From a checkpoint of a small autoregressive pixel model.
Model: 6.04M parameters, 16-pixel images, arch transformer_decoder, width 256, layers 10, norm layernorm, activation geglu.
Training: soap at rate 0.0014, batches of 128.
Data: trained on photos of plants, animals and fungi (iNaturalist), 155796 training examples, 12.5 epochs.
Rows from block 3 of a small autoregressive pixel model, named by matrix and row number. Rows with one number belong to one neuron. Each number is 128 + 24 x the weight over its row's rms, rounded and kept within 0 to 255. All counts start at 0. Numbers have three digits each.
After each neuron's rows are labels from the 100 images, of 14976, where the neuron reaches its largest size: "strongest on" is what is common among them. Only what is clearly more common there than usual is listed. The data: photos of plants, animals and fungi (iNaturalist). In brackets: how many of the 100.
# gate: MLP gate (model.blocks.3.mlp.gate.weight, 512x256), inputs 0-127
# fc1: MLP up (model.blocks.3.mlp.fc1.weight, 512x256), inputs 0-127
# fc2: MLP down (model.blocks.3.mlp.fc2.weight, 256x512, transposed), outputs 0-127

gate.421:132102125152129154120138146146119102120130131121132117104130131135116107148120135162068140137108098087150149135157092088083148105092132109145145137113162113122133173188101149157117109136159120107112110137098132139138117141108159122137125161165124149136144116090156117159149151119163087141116135107101165129119122122132144117141157143118092133101128131177125128164147149107164100131117
fc1.421:150140092150116132188152128129150112131092128133096108118086091144123131152151132143132161166149118059136126137133108145095062141112129135106104188106092145156133123121103123127110123101119138141180096097123110098117132201105087117120090122180113149089099124158123129139138117137161132109093122126113136089129146096123134150092131179140143139085125136158151120107074125128142135111152
fc2.421:132154140142140121138140089126128082145113123101132139103151100104119153110145116094096145100148150101171132133088153104131120156121151085147192063098122145152118111091134133086159100126130139177126138126118095123128148137165125140092114130144107087135158139143088120147110116155115111085149138104157125112132096172125145140126123120111164159100143089098103087129122092133133153115151
strongest on: order Accipitriformes (36); family: Accipitridae (26)

gate.35:182114130142161130101126117131128111144118134153135121160144111089116103143101159118093125127124107158126146157121133108150118117193149109130105133109117132096134110091099096107101103116130143156098160169078122136129120118140141153116083158130145146176146148122163126098187143146149161116137121156140106147118122091210119116134140105137097124147092110152156081117168122192121181094155
fc1.35:131142127094144128122110129085139159161140088150117134132169126123105122162110148121118152109085126155082134145183055122116115117156129173114124099146114088093104151095103108134103138126124125118156175113140156092116150123143119114098111137140137093155161155114150124136151144139173162150141149141125141129117167167180135137138137152120133093086154112141133126111143145157050131064125
fc2.35:113121155116139123115124187113106132119142088154134118136122149136115161130135167112110133157132138106137130074144039132100121148087143115128145108156106132107107118113145135134099141114119172125105150145171141095115113113124122167176153130157128112096154166142137134141106127176102123165082145144136124125139177167060097141097127166125120126109115099097144188159131108125105126121103
strongest on: order Lepidoptera (42)

gate.141:103101126106141117126170116138093181158154132115138142120082129091101102100131141150073114160141080099155153125119110156139101142139144093127157141120139121121092109159157166154152133169113129092113124103153126140145163116110113137163181129130135162131150117142149150157137127113134111118126147052093112100129143103157147143133129133098134091156139151085114173121125096119153087145119
fc1.141:118150129144175121127129078115147149089116116140092081107138097108065159149116122129116134154172097103163168136122134096103119146137141123102123138089123147175127108132162116140147089118135125131102111128149118134157135124128055135154175126092132151144129113114085109145140143149165143097114130117148146138131169090119105132149107139136182149119135167106130109118167112140138181142133
fc2.141:145141128078117154088145155171177138163130140164119152138108110142143109128100085141133148122121127178118148139120188148148168144094105111138148108113128158143135140135129135116130112167099176126114087100115120092092090123114143114179117111127118171093133081151144123142122114096144136081113104138134149107123055131091114165109138169147126151154133143112134120115156113117140119141147
strongest on: order Passeriformes (51)

gate.82:092175099168146169161092128107132150124126145089175152175147097094158107170151115162147118113127116142166141112133149158126128122137133158128126108085086182151095109193132124133161118128145125151150136134070125117086152120119106086098127135123122149151118100143145143132129136106136125090131101134146146145166116122125119096165141132135135117136106112133106104085122128164132146137135
fc1.82:091086069159114132119123144103082134113070108140146168124124097137122124127095146087126119167159123136168168138138091104148106136141096116100139072120115138092154098135138125123105103146145132137159156125139071152066096119123145149151107131120150149110159110150116153125153143148146131160135160083112099139107164153124132123107137110109167139169144132096161141165158119143119118161130
fc2.82:123144121144120114129154117155102126140160086086124115152143111147162117129176122149135160179109092112120117111163080090165176122116104134099108153136128073147149140090122104111088125115134135113202113112137134147149138104132151139147128103180086097157109143090120163162134145155145117137154162162122116130118153107146128159144130140132160159156129142137095160146105114164116132172137
strongest on: class Aves (83)

gate.221:139146134130057130104121119114127086135131149182134124152125128107156103135175174128155134137152133121129146088142188117178120092142159154136132127112134132135120124110127138130154132141130135125153086119140117109126155098164120115138126099141136182141148124110122158119092107124112122126134132113130134092150100171086126152123133132141140118156107131126093114124151158116143120110136
fc1.221:204150143138115142171146121119136159121124133126124120146084147134099122145118136143132135132109109093129124146136131096133142107138051140102104156123146138091110093122114076150101107100145136129145073159132119124147129174139109125102100117110090153135125118125167143134095132105142128130139128069125086122160115158114146147149104126151115133146126139103186128150185166137112161127124
fc2.221:142104115133118101124095158107109145092162099073132132120120129099143132156130064103054133131113092093105117114143166142104100114139139123122127171118110125147114182141132134137111114118182121103111159144114141121134170156118162168155133103145150134122141103118119134128161173122153134133123152127143123116128135154119171182111134175120133067091103112151119167133134140116115097131111
strongest on: phylum Chordata (94); class Aves (93); order Passeriformes (65)

gate.377:096115160124109137121154090135107119139148102164139154116107110125108137098124131105114141114122141140135141159122121137116127127156123125104088118137144130118136125107117134132092166111156125118132141144120170105135126121139135142119135131133106196107173085116101118172159133136147141171129140138107138138090143118090119137156119115142091148081138110115153146089122151120185154138167
fc1.377:149152124147132122136122172132117119173104141165058093134117158102135087147118160117153117135118117099118120097106106104154130125140101127149147144129140127167101119102136107130134149139146121117098118169075117139126113142138124115127141122141150104140127174128132155127128105123160094126115132169119120126154141138155151120150163131153141151182158144110127116149103129118066099136143
fc2.377:091132121109126145143115107152094105081156160137137110141116169107155135133075076107113146151063118121154125133146131126120146128101140142175126165143118128120139106118120142169119153099163153127097133146132100140163111114162119148119108191089118136156155131118099089083118150121100126120100194142127149093122111115143128160136152092185134118096129130132144105122159148100143107126134
strongest on: phylum Chordata (94); class Aves (92); order Charadriiformes (38)

gate.328:104192137097111122120167118141171126140135117093157130131093132122124137152161164100116117063155133116133129109163097128113137096118103104150164098168145123133162151130123145133110149132136107111175118121134131160107112120134167120132170130133146125129106136125152184096125143150137142111094143136127161092142064165165117087126132153149099137125114123160124108174116092107099131095108
fc1.328:157087113150136133159105139123145115182111113135106160169160115158199129176124115139088147125145106150102171146119166117178120139119123142124138126127145147142109136152168109122155123140114137140118082161098122117117105154125135070109139124133090158097166135170147153158127136128128088091110083158118114189124128109167136137078122102148138137097090097108115143172104109120126130157111
fc2.328:118132178110128106129132107151154112149120142123150156115118117157137142124107141129072145143128142136170174117131138082123129121149146086150148139123172139138143138161116144147087122123169129124131118093131159111146117098067099092126143115123140080128121131130120095113154097134134116072109136152096098091143099138131104145137124141096145113187155096132153139155106111122124120149125
strongest on: order Passeriformes (50)

gate.163:087102139124133124109103125135138110106134105097129135146125148152111087156140137134102182117134103134159130165108162173078118170164104165137124118129123122122145140124097157124100143094108104154132117110165187114169129147138158081177120131103131140119114157110110098147111137140150117131119085117079129133108115143167143080125115105083123113107128109126129098154155141124140128125103
fc1.163:111130116146138134123129161163131152117155140162138117112119135139098153105149147127121111123155153089115129096080148117159156114126103098148156155143142123096137150169137171137106153073117104152103114123123116129136139105100094160124177117097116138124155126183083103050136122123118123106098129144105129140104142143126139126106170217131146120097126127152117169126112092103119122118138
fc2.163:083155132111126137173068134085141107121144110162121134101150175096121138150136128119116123116123121140120142139098170101154103159103113125143121142145161124109114161103117108150125113096130136127132094102167143107148132158133153150158176137084146132154147089150132108131146163095141123125151093142142132173108094079103123080097136102105114118118111077096117132126124127123149113151104
strongest on: phylum Chordata (96); class Aves (95); order Passeriformes (51)

gate.420:137119126091124122120133087124142084118112117186125122101115133102137130076133118105157083127129145133150137090110165134125088128125130134144119143167091130152111105113128103112143137129138131123101141182110103157126073130094142168130124139110148131136102110117158094124182140122115112074092120140132116141118095139092133123153155109096147162096064192163126165138116115126153101136131
fc1.420:127139141178115155163122148120154158165136159092121154118092117119141142145172122147138108110129101127117103171136111111123164107119119096140138087089133082093167151137130134119152159145136120136171128090145125131173148105113127140114137140135119149133106120139091146158099106151157151185178139092127123111116152151109176099130077112146094100110177104137157118164123146149050147140121
fc2.420:122159135145126152168049112180129110101136087142129148122135146114117126128125121119112113142172142125136108138126148129104075111147156130127164147129134144114083105127092168165130145127122101162122149110138114131125159094143100091131165146131142148078134127182104109127150148102122101138126073137110133123161123111088096106113172110156132133156090127151121140139183116141161114120085
strongest on: phylum Tracheophyta (25); kingdom Plantae (25)

gate.308:136121144078144101112125144148149096138068153127176147098108147117168106129145133134076123097130120188102141122125162155101147122134150094148130116109149149150118095121149108124116126141098106142125167121107118171106141130161166096081162093099165140137143118162095079143145129115175141146091090135131129103135119145152114114114104174090158148085131099113074152122076103111099133138152
fc1.308:121135119155145145103079131086091130074095136171144127162117148115137133104125130114136102140128137143136118174182126124108133111131141138126112162149101094100082145095161148115145148132099126137143127113128106137130093122131099162115109094109132105139094146125184159120102092095152107045134170113138132148102132200097168118138124113113141165110103148143124106091171135121143123127142
fc2.308:129136113119114138126121149135112138164131092088109111139120109153096103136132136162128150119119123134060133141118116156182114147164110139118109092082117171137114155149117106092086127145128097137124117118165137093142087097146157149111106123153136108125130098118146132121147187143127128127131110091071058093097156114130096142138126148102117159153148115181167121136133132136126108109110
strongest on: class Aves (94); phylum Chordata (94); order Passeriformes (61)

gate.454:128112113122164132115121117113147118161138131122096116080066134103118189135093125110139116166164116146085132146164141116180095148119110133100122149160126143108104167151091113148117128122164115137102151101110136093108122157121164107093153132122130173139126112156133168119125141132081137115094129102176090127127148113098126141137074105059139152172178153114119110142157114089134096139101
fc1.454:099131169115104073106171087127136136173126118109128110138115151142107087152115110136134158134141115102153100152139136081125115153189135162157133139091147151160082148125155124113144132132143079136148168147123139125162106121139109156135114099113131145115167116134126124120140079149132113102138155114156166154142143151104110155081135176131143127133132124119094162089144102128128126138072
fc2.454:133162128153125154140066148149136133094135183151106131151097111128086142121128109128148137154115118157089139096146116143086140112096142100156154118116118119138120163133133099139140159166171154125152111131142141107127098149105150132139102120141107100153117149149102137091121118089140093147143134128105144084122167110098130113140123130042132107139156111095125148132094168120139081187127
strongest on: order Passeriformes (52)

gate.72:135105145134123168138123134139142131101159067107140136141160141075091138116144168127121134160099117059136095098116105119117168145143128158120125140135132124109187146124147101126061107121141056139108101133144100132114154137130110142110129135115171113145174116123141149125127142097118141136061113129131140077140128122166071097122122086178138154136131112141152127144146132144151079151141
fc1.72:144140137132151113119118124135094109158134155163151124143125126106138129144102126125117120123131143111117140139140133144134126097163106093112095129086063111134126084135116148090157163090131172175111146118097126131124127086150086111161140136132116142145092115090117094150146125133124115115172097104162144174132102136127116145097109108109119080153117116102126111135132104136127164122103
fc2.72:072116124143142143168089156158144118127127128121127161120143157123105128095099199116108122177125132134153111089132128127129156107104112136137101138116129098095145135144135092184123129135115108142117133100094126109131062148101181131141099079122130112135160107140169097096113140132122171158157099135136138093158135124166131156108148130133167158136167134148100129169116139111125141160107
strongest on: phylum Chordata (93); class Aves (91)

gate.98:083153144178128105139151137131112156120173104140100093130162118136112110112117112106102145121132105126137095164142138104160101168142131122114147123099110102159116154103188116072120136140128130105126150143114105112134128151124098152100154143142114125151111147143118161158128119128113124121139127122145134128164117122117113118114132118108108122100109163087139128159087130057143144100132
fc1.98:123134114150090132128115107110137119125136106131136163136146109105119083160144147182163133174135144120150133114122154172117134119103102101091100121103120146036116158096094133136113154097136107128142141105140132110135151105114119146122114120120133084114099102146120112134141137070136128142097127159111136121116097177104111139147179149116113145152104176143109115152152123158154094128131
fc2.98:160141143150107102111133126089101134139185127098142126096117119139145149171154100124150134153127109083102096124080116124178123181128118101122110127094125111107124163104120118090125169161173113113097137146191129137107159137108136146089083111108147123117087110139099141114144160142075118111182111140114103116168115118105107149119135132113106128137142146118098111167129129083120168119084
strongest on: phylum Tracheophyta (28); kingdom Plantae (28)

gate.110:134075123110153117171153090110154151096146130122110144127115141142140118126167131182150120148106144136123132130131132101124167117150132124140160117159151077108141088105125154168140138154096097100120142140127167145173142102121165104112104141164092114103167112122115129157119114138109139157109096122193123135130158166116099155115135134112112139177120101156134116091156093112155111114147
fc1.110:091143124139110161135157139082127132142089144156202128129135141156141078074135075148096133176117132122134150115121127125124183090134135141084146112145098139164141135154143161135136167151091117138125151108109120157141139137097176154180169107121129109101085133116127111075174158102120115133120134115152130128127078113121113139126105126134119106123117124105115160150120136100148092107183
fc2.110:094102148133120176110106129132129159122128125154151141149139159111110107146103130125168107090133114158118143109124154121133134090158143145066126106126148131122180108174159106186125128103122130096075158086110150102121138109154134132132152108127120098153119140099138135134138172123118092139140139157148108134106095177143131125165100158141150111116148127155105154118109120145141150129154
strongest on: phylum Arthropoda (65); class Insecta (64); order Lepidoptera (52)

gate.158:137092112133136121136134117098150150153146094134129159061086163133115147159148111148110142107164145093146098121136134121113156159136099107104135120163137110212137149106132109118126135100109120108073133092123117113134147115144192148123133109122135079098142142098102135113136121103104158146080133142142161120126116148149128140070153116133124138089120114155140137132092132113111126089119
fc1.158:099121119140133126148125133112184152097118119191128136120130150136094120137095146114117146135146157135141147109137113101099171105085130148120135104143150123129120138104146122133143150123161150116118166110118137195147178163149144147103183123117132125116153172147116120133131084095107150127105123137141140135133058075090120137092158140128164157112120139163119157150118113124126103127133
fc2.158:121140141133139097126148110101115124144102134119110154127144092138146143128124123099112119139111101165125121148131148130097134117121166149084125115058115114132135119145129172118099157133127121117150205112166099146123137145137104150139139128118109167087145138156129127105106077068118094086137053104136141122146188086110150148106115125120124167143137163145119133146133122135101107145104
strongest on: phylum Arthropoda (61)

gate.369:156132075130110107114140124156099110125069145163112147121109121101151110184098091134131083120125133148169125160114122117119148132153150141121106095134159115094142102123130108117145129119138102129177130149145126146159128180085148134123127045136140099157148106183115139144132145146142142101055119123109158178136127104093149090102124151146124128130169161125095168130149135099132127106119
fc1.369:160162134148107110168147132139127069096132151163176092077104164126130147147135106170136084155125109138081124141124135110100116179116130144138099131123113149159135152125135140123164071147135111124143110152121089107108098127142145124094116093101136170104135118172104095124164112127141125116125125109099136129184138105092129111143129117127139107130158129125117117153125132115147148155117
fc2.369:125129114144115083144145159082138134146151123109168137104149098150163090164145132118149143131127152086094098135154114119142148157122097109132154135157126169162137083148116142163127099116126137163123137148125140109106148161144123143135161132126132102139104145099185107133121147090084120116123134085126121096126124140146083103123143121083168153193100112132160135158112127136140151179115
strongest on: phylum Arthropoda (64); class Insecta (63)

gate.15:137109120093141123116130160103127131131142155149140135130120119071089114115124141152091139149094175147159117193143128108116139156131092145123133105122149135126089113116153139141152116142106113129138115129145118135118077144078123095122053130121156131127140144117133139131128147141133120109142151139118125144092153076153098127146149156130139147083126128184116109148118124139112141081136
fc1.15:174093099148120112128152124130189104143128117110162117129106161106116096168099152171145153171116112133113121146135150079136128158128177140140112099137122123137145105124145107148155088181110095098101150117121132137115110088115093137114137130129077136134128149120120120105125171139100138112143089131122122128135122141150111118157085128097149134133122145146143123111141137098185126099132
fc2.15:115144152141127113132126142142070114097110130158129122123102141114121142095149138075150103132064133098141135117105125141132115067114106123159144145150139149098136105132097145151126132147127146117099145112120153136107164116097145142111122187129147126110099125134127097114127114110150122181091102177154101115148154127089161143118124077134133120115094138071132157158120128134141105148114
strongest on: order Lepidoptera (42)

gate.114:116118131112156128128110132114117145125154137141129153129154141115109144128140163182161089129122130139096141167129162118135149120113148100136104096187106116122077139148126124134149103137145133099130151126164087125153113152107134092153199174117106070153142142131155089181166119130107159096146108159132104144116099154145104115162163132160139113097087152135140113152105126147139158068115
fc1.114:078179158108112149162124144084144100135111097139152136113125100132088117151113143156132108111182121111143084136109156155155138141097137147136093043128167070132080157130167155112124159093130141123117127132124139087114129111128088101131093107090138144135111156144167129115148114130093152145140107114125140140105103176119103175154120099134188148121110098130150140133141116156121153180106
fc2.114:154142121125123152133129142120118155166131108124135119155097130141111125094122105073161167143108129146116118108129139117110154136110125168120138151113073144147113117121151135124076098106145121186164141143153124135099146126108119169138132181080100178133160076170132156108120158103144138077084106124097148104144142133072206128134176145112119121108096134139089116130133092161111128140124
strongest on: order Lepidoptera (47)

gate.148:130128135147112165142149089153145134127133069146130136124147170138117136058114128107135141127143099122094126143115140139118135148134156095101099138100103086161111157097080147095113135096165107091150141109149124196172161141102147128151171148153145125133185121126109146109112132111096147135129137130124115152084143150097104119168154129112122150133147150149120146133147150113149067136110
fc1.148:134119085117122108119107183102138119113091152115151158121107129102113149111120119157116149146123128122163165101108130124133126134077136123139160119155126151140140085119168086168104131143096137136104138150072136124125084108160154136130139142106094113082091160158124132132155144155142128145091143103157187118138119115125134139090138134155134159128118120147078155113131109123112177124137
fc2.148:098169160141138093138141116118121126145144136119134193150146145164170126112123143196123133116122142143150144171157113164128131168073150139162119130105122119108077143138115168102152122167104119130149112126077121146123124107107114121096146164143131095119171128142126155137123095148142124119149131131090079135088120154144139119159111120142150073124162117128127107162109126144171090119121
strongest on: phylum Arthropoda (65); class Insecta (63); order Lepidoptera (35)

gate.220:124127104117128096154143120111130127140181117132129134125099149116123127178152135145136103136129157145114098126122140110144096121164053091100110130152101104131159114133132130122151122151101109140153108132131078133122123115153146125104134158114128117118113133092114138191154132133117176129137157118100113119114110119139102125102100084128159173131100116081132115105141134142144088111090
fc1.220:141115136132096181077084129115124127091067151093124159126119098101145140111127113124153162141133129100100112152103064088128132122108200170136145150105132111105075127120117121134100161123185125125141134107091140139141137127105120130172124126147124101155143108139157143108115193121121085140128120146142123116109152116146125144122159122123161094121147161164111132108129153080127123132147
fc2.220:123127133173144102152124139145087125150173141118131125113096101114130143143152101139160117105145131143121143134113143179161126186133091138067145156136146099091187116150088156121144109094157115146147131164113113146151093165125152143047127124128118105155167152127134115110153141132126167093125149153132125142141101148127113135136121079132096080119121119119144129162147118128089144115123
strongest on: phylum Chordata (92); class Aves (88)

gate.88:162107137154119152101099114153127111109120113089113123074154109133093127109137160129151139143159121115184128121110150153124126146109136075119097105132061104150126129098156138104128139170093131117160080111129132109133167110093109136116124171130138156178117071093174154121096125146153132112122147125119130098123129124119108099128162168115141093133149139130136108089116127168143146115189
fc1.88:140085132125105115132170145148162142072113083129167142100119112149136109133099182175153154124117109083146125128089129117097148151133128140122100119125118113117132117134109124134148156151103099107155121149159136100150096135145119161144129080137140139132150120141157105158129124139170136125114122126127104114123138119144147126088134167108117092118152129096180180151105130122110156165103
fc2.88:124120169188138138107144102107167137144163105124132107149105109116150131125098154101150055118128123133114145113112144157122119119104090125127134139099104136133116159139136126119107140133121084122161140079133101147133124170121166121112143137120096148112138134118092119170103091128121102114135127122129153133109124153152140123153088072158137162155107087138106097128140135120099135131084
strongest on: phylum Chordata (92); class Aves (90); order Anseriformes (34); family: Anatidae (34)

gate.252:104098136138073086146161142114098132112130150152123137071129092112153130109148115113176127140150120138121153105139089101114116119123131122134119136088141111124120129125124131152187150093129174139173138113147120111149124124155189046116114104154107156127171137146117162087139120145094095146128109130177092162113125145150122112129100129121126109101113126123107078131153142126167178138133
fc1.252:155134161146120154137144134099193155131127140103152108149135115112129137146130103149123113148101122135117140130131117154094104086137116132067155101116131077119111191112137135150126124115131143140113112089084153176160120112140119125126142109130183155142110070104128156150135154139152085134178070142094110152107105155174152145123133110153126099110130159116154099100128125133121112159144
fc2.252:086151101157138081142117102157100116104139155125118130160155169103167152141171118111129158118112120130145089140072109139112103072074130135131129125137083117143140131140157102143093145126110087119104132143144129128090092132133113113119147144128166126086128150110109111142141155096074141137139128156171099127115108152100094113128159114105141145158084144120144112151155112158093122145145
strongest on: order Passeriformes (51)

gate.230:112135172134166172114191119138131094110089168107088137125122119143135124115136166154113150117124067106115110114102124159107134160115113126152139113168123122143141104116103135099155123104143147101133138138130092116114162142171128127100141128130131138096161152119115160175114134105142099184095156120140111100106106152157149069166149131130119129095119124147171101165092089142123097141130
fc1.230:138121121142066135130086130130114130138154134144120164133116108147090126144120148139104128118131142178157188136152085102105132132117160126118155114138110146107141110127104104087108168135141151140085140144109186129089075130142117125104130167117112098129128104104139114116137091151141107141101124157077107168184130181174132158131130094145125121119132137089118189147142175122125123102119
fc2.230:137114087107139118147125136114154122130115114153161097130169167151120110125100129117118131150123112151113108113151108147110101126107155099142111116143156132095113132122131112151113126153129103105121128120101161141118118107142161146123140145116144139114139147104110135134127078154133100182157107123080129130135141134155125141147149114123098126164137174150124088130108155145128110163112
strongest on: class Aves (94); phylum Chordata (94); order Accipitriformes (33); family: Accipitridae (28)

gate.78:115119183081128157075141129125119109142157157136134109133069152152123126181114148161128146159095116127131085130128138097120155160099111116125117132155153147095050106110115138171160118120136139161138114088155125124124140131051084071086111094085139142146151145126164097140086143087125114105121127156150148119125133121113176148128137140129106172121127131145130103167102153108124122117108
fc1.78:128159145083153134103136129089111163148135161125131126162121112108149143154121156157141129120116126105136173108145124157148117132106094123085117121107135108140109113093103135132108145110134140125153149120128131115128118116137133111155072096175142132139071083139124114138134136130143153127117138117128161127150106123139119149174093147116099112153162143149110102152116118175109119160143
fc2.78:122112122109113135141138124086143126140148112137133117135177109106119140147134158068150106088105125142142134138119151120126103118143140131195170138123121147106111157117164146137100135137093107139109118098119137142128110132105123167088149140122117140142138102170163133126159127114117120152133116123173111142134120171141105135111101144122150091160071140125093144120111084109106136107145
strongest on: order Passeriformes (51)

gate.194:155098095122156098124113117154136121083114174113133104143174120169126141135190119077164099115121150116131158118155164097092161050142136135143124067150101133116126154131135130148096145125146157118124096130110132117119164142115117179164119149128117177130122112156139109085124101105110133078116134097117133155086171097147128128120115120119152135145110114156101085113094104108105125106115
fc1.194:117114113142098176104119125155119148128140126150111151098107131130145086085153092144108141126127109104131114130091172166158134126115118126099088161126128135100141183109146138075138111146122076139143142110131150152128068129116141111114099088172108125101106096098112129160128105143185126141089113104122160124015127099128120123139098156155129099126128160127104184084116137145081110135134
fc2.194:132122140167126103129165108122159096188114134171130130112131124127129159109116140116085092114116132076130095134124172101133045112117099170186089168102132162073147177120142126107132136154108127091130150117123127144123105123156135141058179124122108120115146107134117142155104149142095162155143136150127165136127115118124118109170123117113130130135145087142130181161098135145091114148143
strongest on: phylum Chordata (100); class Aves (99); order Anseriformes (41); family: Anatidae (41)

gate.108:115122125131147111150098095115109097118128109117138180159115130122142147197153127135162130117073177138081125130116082100115134121108109110120130150139135112132151115098141120128124092145156139124151139171147141149124108162158120078094128156099170118193114146114142129150135126105191112117090123095095127140129122148139160065157109125113114123163101115073120111126175130123100121125147
fc1.108:141148153119106177134113169153097091073108122098108135097144159081086104163124118121127117147128119103167109141119125109124129151159163130127112116082121135069099138195108135132108125151116076086131131123099109155095149128133129142144178134108134134117144097156134142089140114167129109155125105143139148115133146145152172131089158165126180114139163099128123101156142148121130164101102
fc2.108:076084115125108134124164110122143168140110138155183118123152134158117155134136105140155140120112126133040097116189167125112119098118129117093130166129134133140143139139166078097092138083092148132134158092096086142122132143145162143123117120132116083108128140110151131126109140199143115141129122163149103155083126148114164156166104151106115155122120108144114122129163141155139085119097
strongest on: order Passeriformes (54)

gate.349:059160133158089117105154111102133141087099128129171131130144102096126140111102166108146107119113117149115077190096082131129120110128121131146105184136160160172131133155106135109100123114153131160111138141126135121102141115103106119116140130120129118168061140093109122114114184114147126075130163124161156079135127102140139170161136109120089135156117133123129105149169107129142138114113
fc1.349:145105134113145120103151157077131168145132142121117077119114111174189081145141136124151108103133121106160110167101143134175061119056086113137126138113105131123115118125135139109108099108128075123111104134110162097138127135153171119149126125121122129138148114147195148113135143165131119150152132115112135138150120115156142148085109173207128139166144144105130105150087080135094144111133
fc2.349:128165169107104160131129150117130154136161166106122081118090138120104109123128093122114133148119185147140127164139140117100136100136166161098112143168119130116103109161117108123086153110094163165121153165146136149086141179067145157150149162068117133108136056174164157121140122146145121114160106141141154109112120140146124149116122150091137123136124111105122144151152091162116112114132
strongest on: class Aves (86); order Passeriformes (63)

gate.21:119143118122135107169162100092093119130098146096142141107140126170155165120099150137148101123148174132134107152114137128129157122132098082105081101111160133124135138154149147095167108126120126153167162154134103098110128123132129122119155117094119153150111094152196118127125100117161172114133111120140150118165113090086127109069118135131112132137155106093123142100173137152110108190131
fc1.21:126131134135140110104140134079148111120152118108172122138100153144154120126123120138099156115133134104105139113130141119125129126103113095123174045105110145090100091109131090161106075131057128152131099124162139141126113136131144155141139113104097129113122132137118127160160101135191143153143130145115119147159156154109108130143149140177138111128145111123141132207076101139098184125187
fc2.21:143153148122168138161138134167095097207119147146103132131184106108136137158144104073138145151159106161120151145115114098112144168161135141129072092154127145107105135155159121117170110200137124142122124136099098124141142132142127053158108074115071184158115114115121117132085154137104148139166141158099122125131106096140104144120131114134144133125078152125144131134124109124148139127138
strongest on: class Aves (89)

gate.411:110107143131147065100103130132144176086103111154143172130116110171136157112078113137163145117092163146079119137139144123104112085142105149151116141156142106123136182100138180124164126149129136114119055105146133145102099141125080162091119109108134109140097117155117135093112120148139123162147132141133168108132088182127158104113151157115114105128139108145110151128129112101134090134113
fc1.411:129141138156138126155131089114113155112152134168096111087134119086132119113113150109119140112155159104117114122117161172097173117091116129107095124096177116126145121078151151112175154100152123152125084076110133149118116139187100159144126106171162115091114116117130128126116071103133120135117166157142138131127124151111173115155103150104110094118191108119102093109110125121135115133123
fc2.411:094153122108119115140118107100099085135130172086131156113098166082091154140110105116130167059098141171153155144135105110111087174107104117131162109157119152142132125120104116112159152145134136111147138106092141121126129135114132125174152108111194157118153140138158145168124139121095131139118111109096116165138126151141131136124083155147139156133166048108183113153129098141112154152084
strongest on: phylum Tracheophyta (31); kingdom Plantae (31)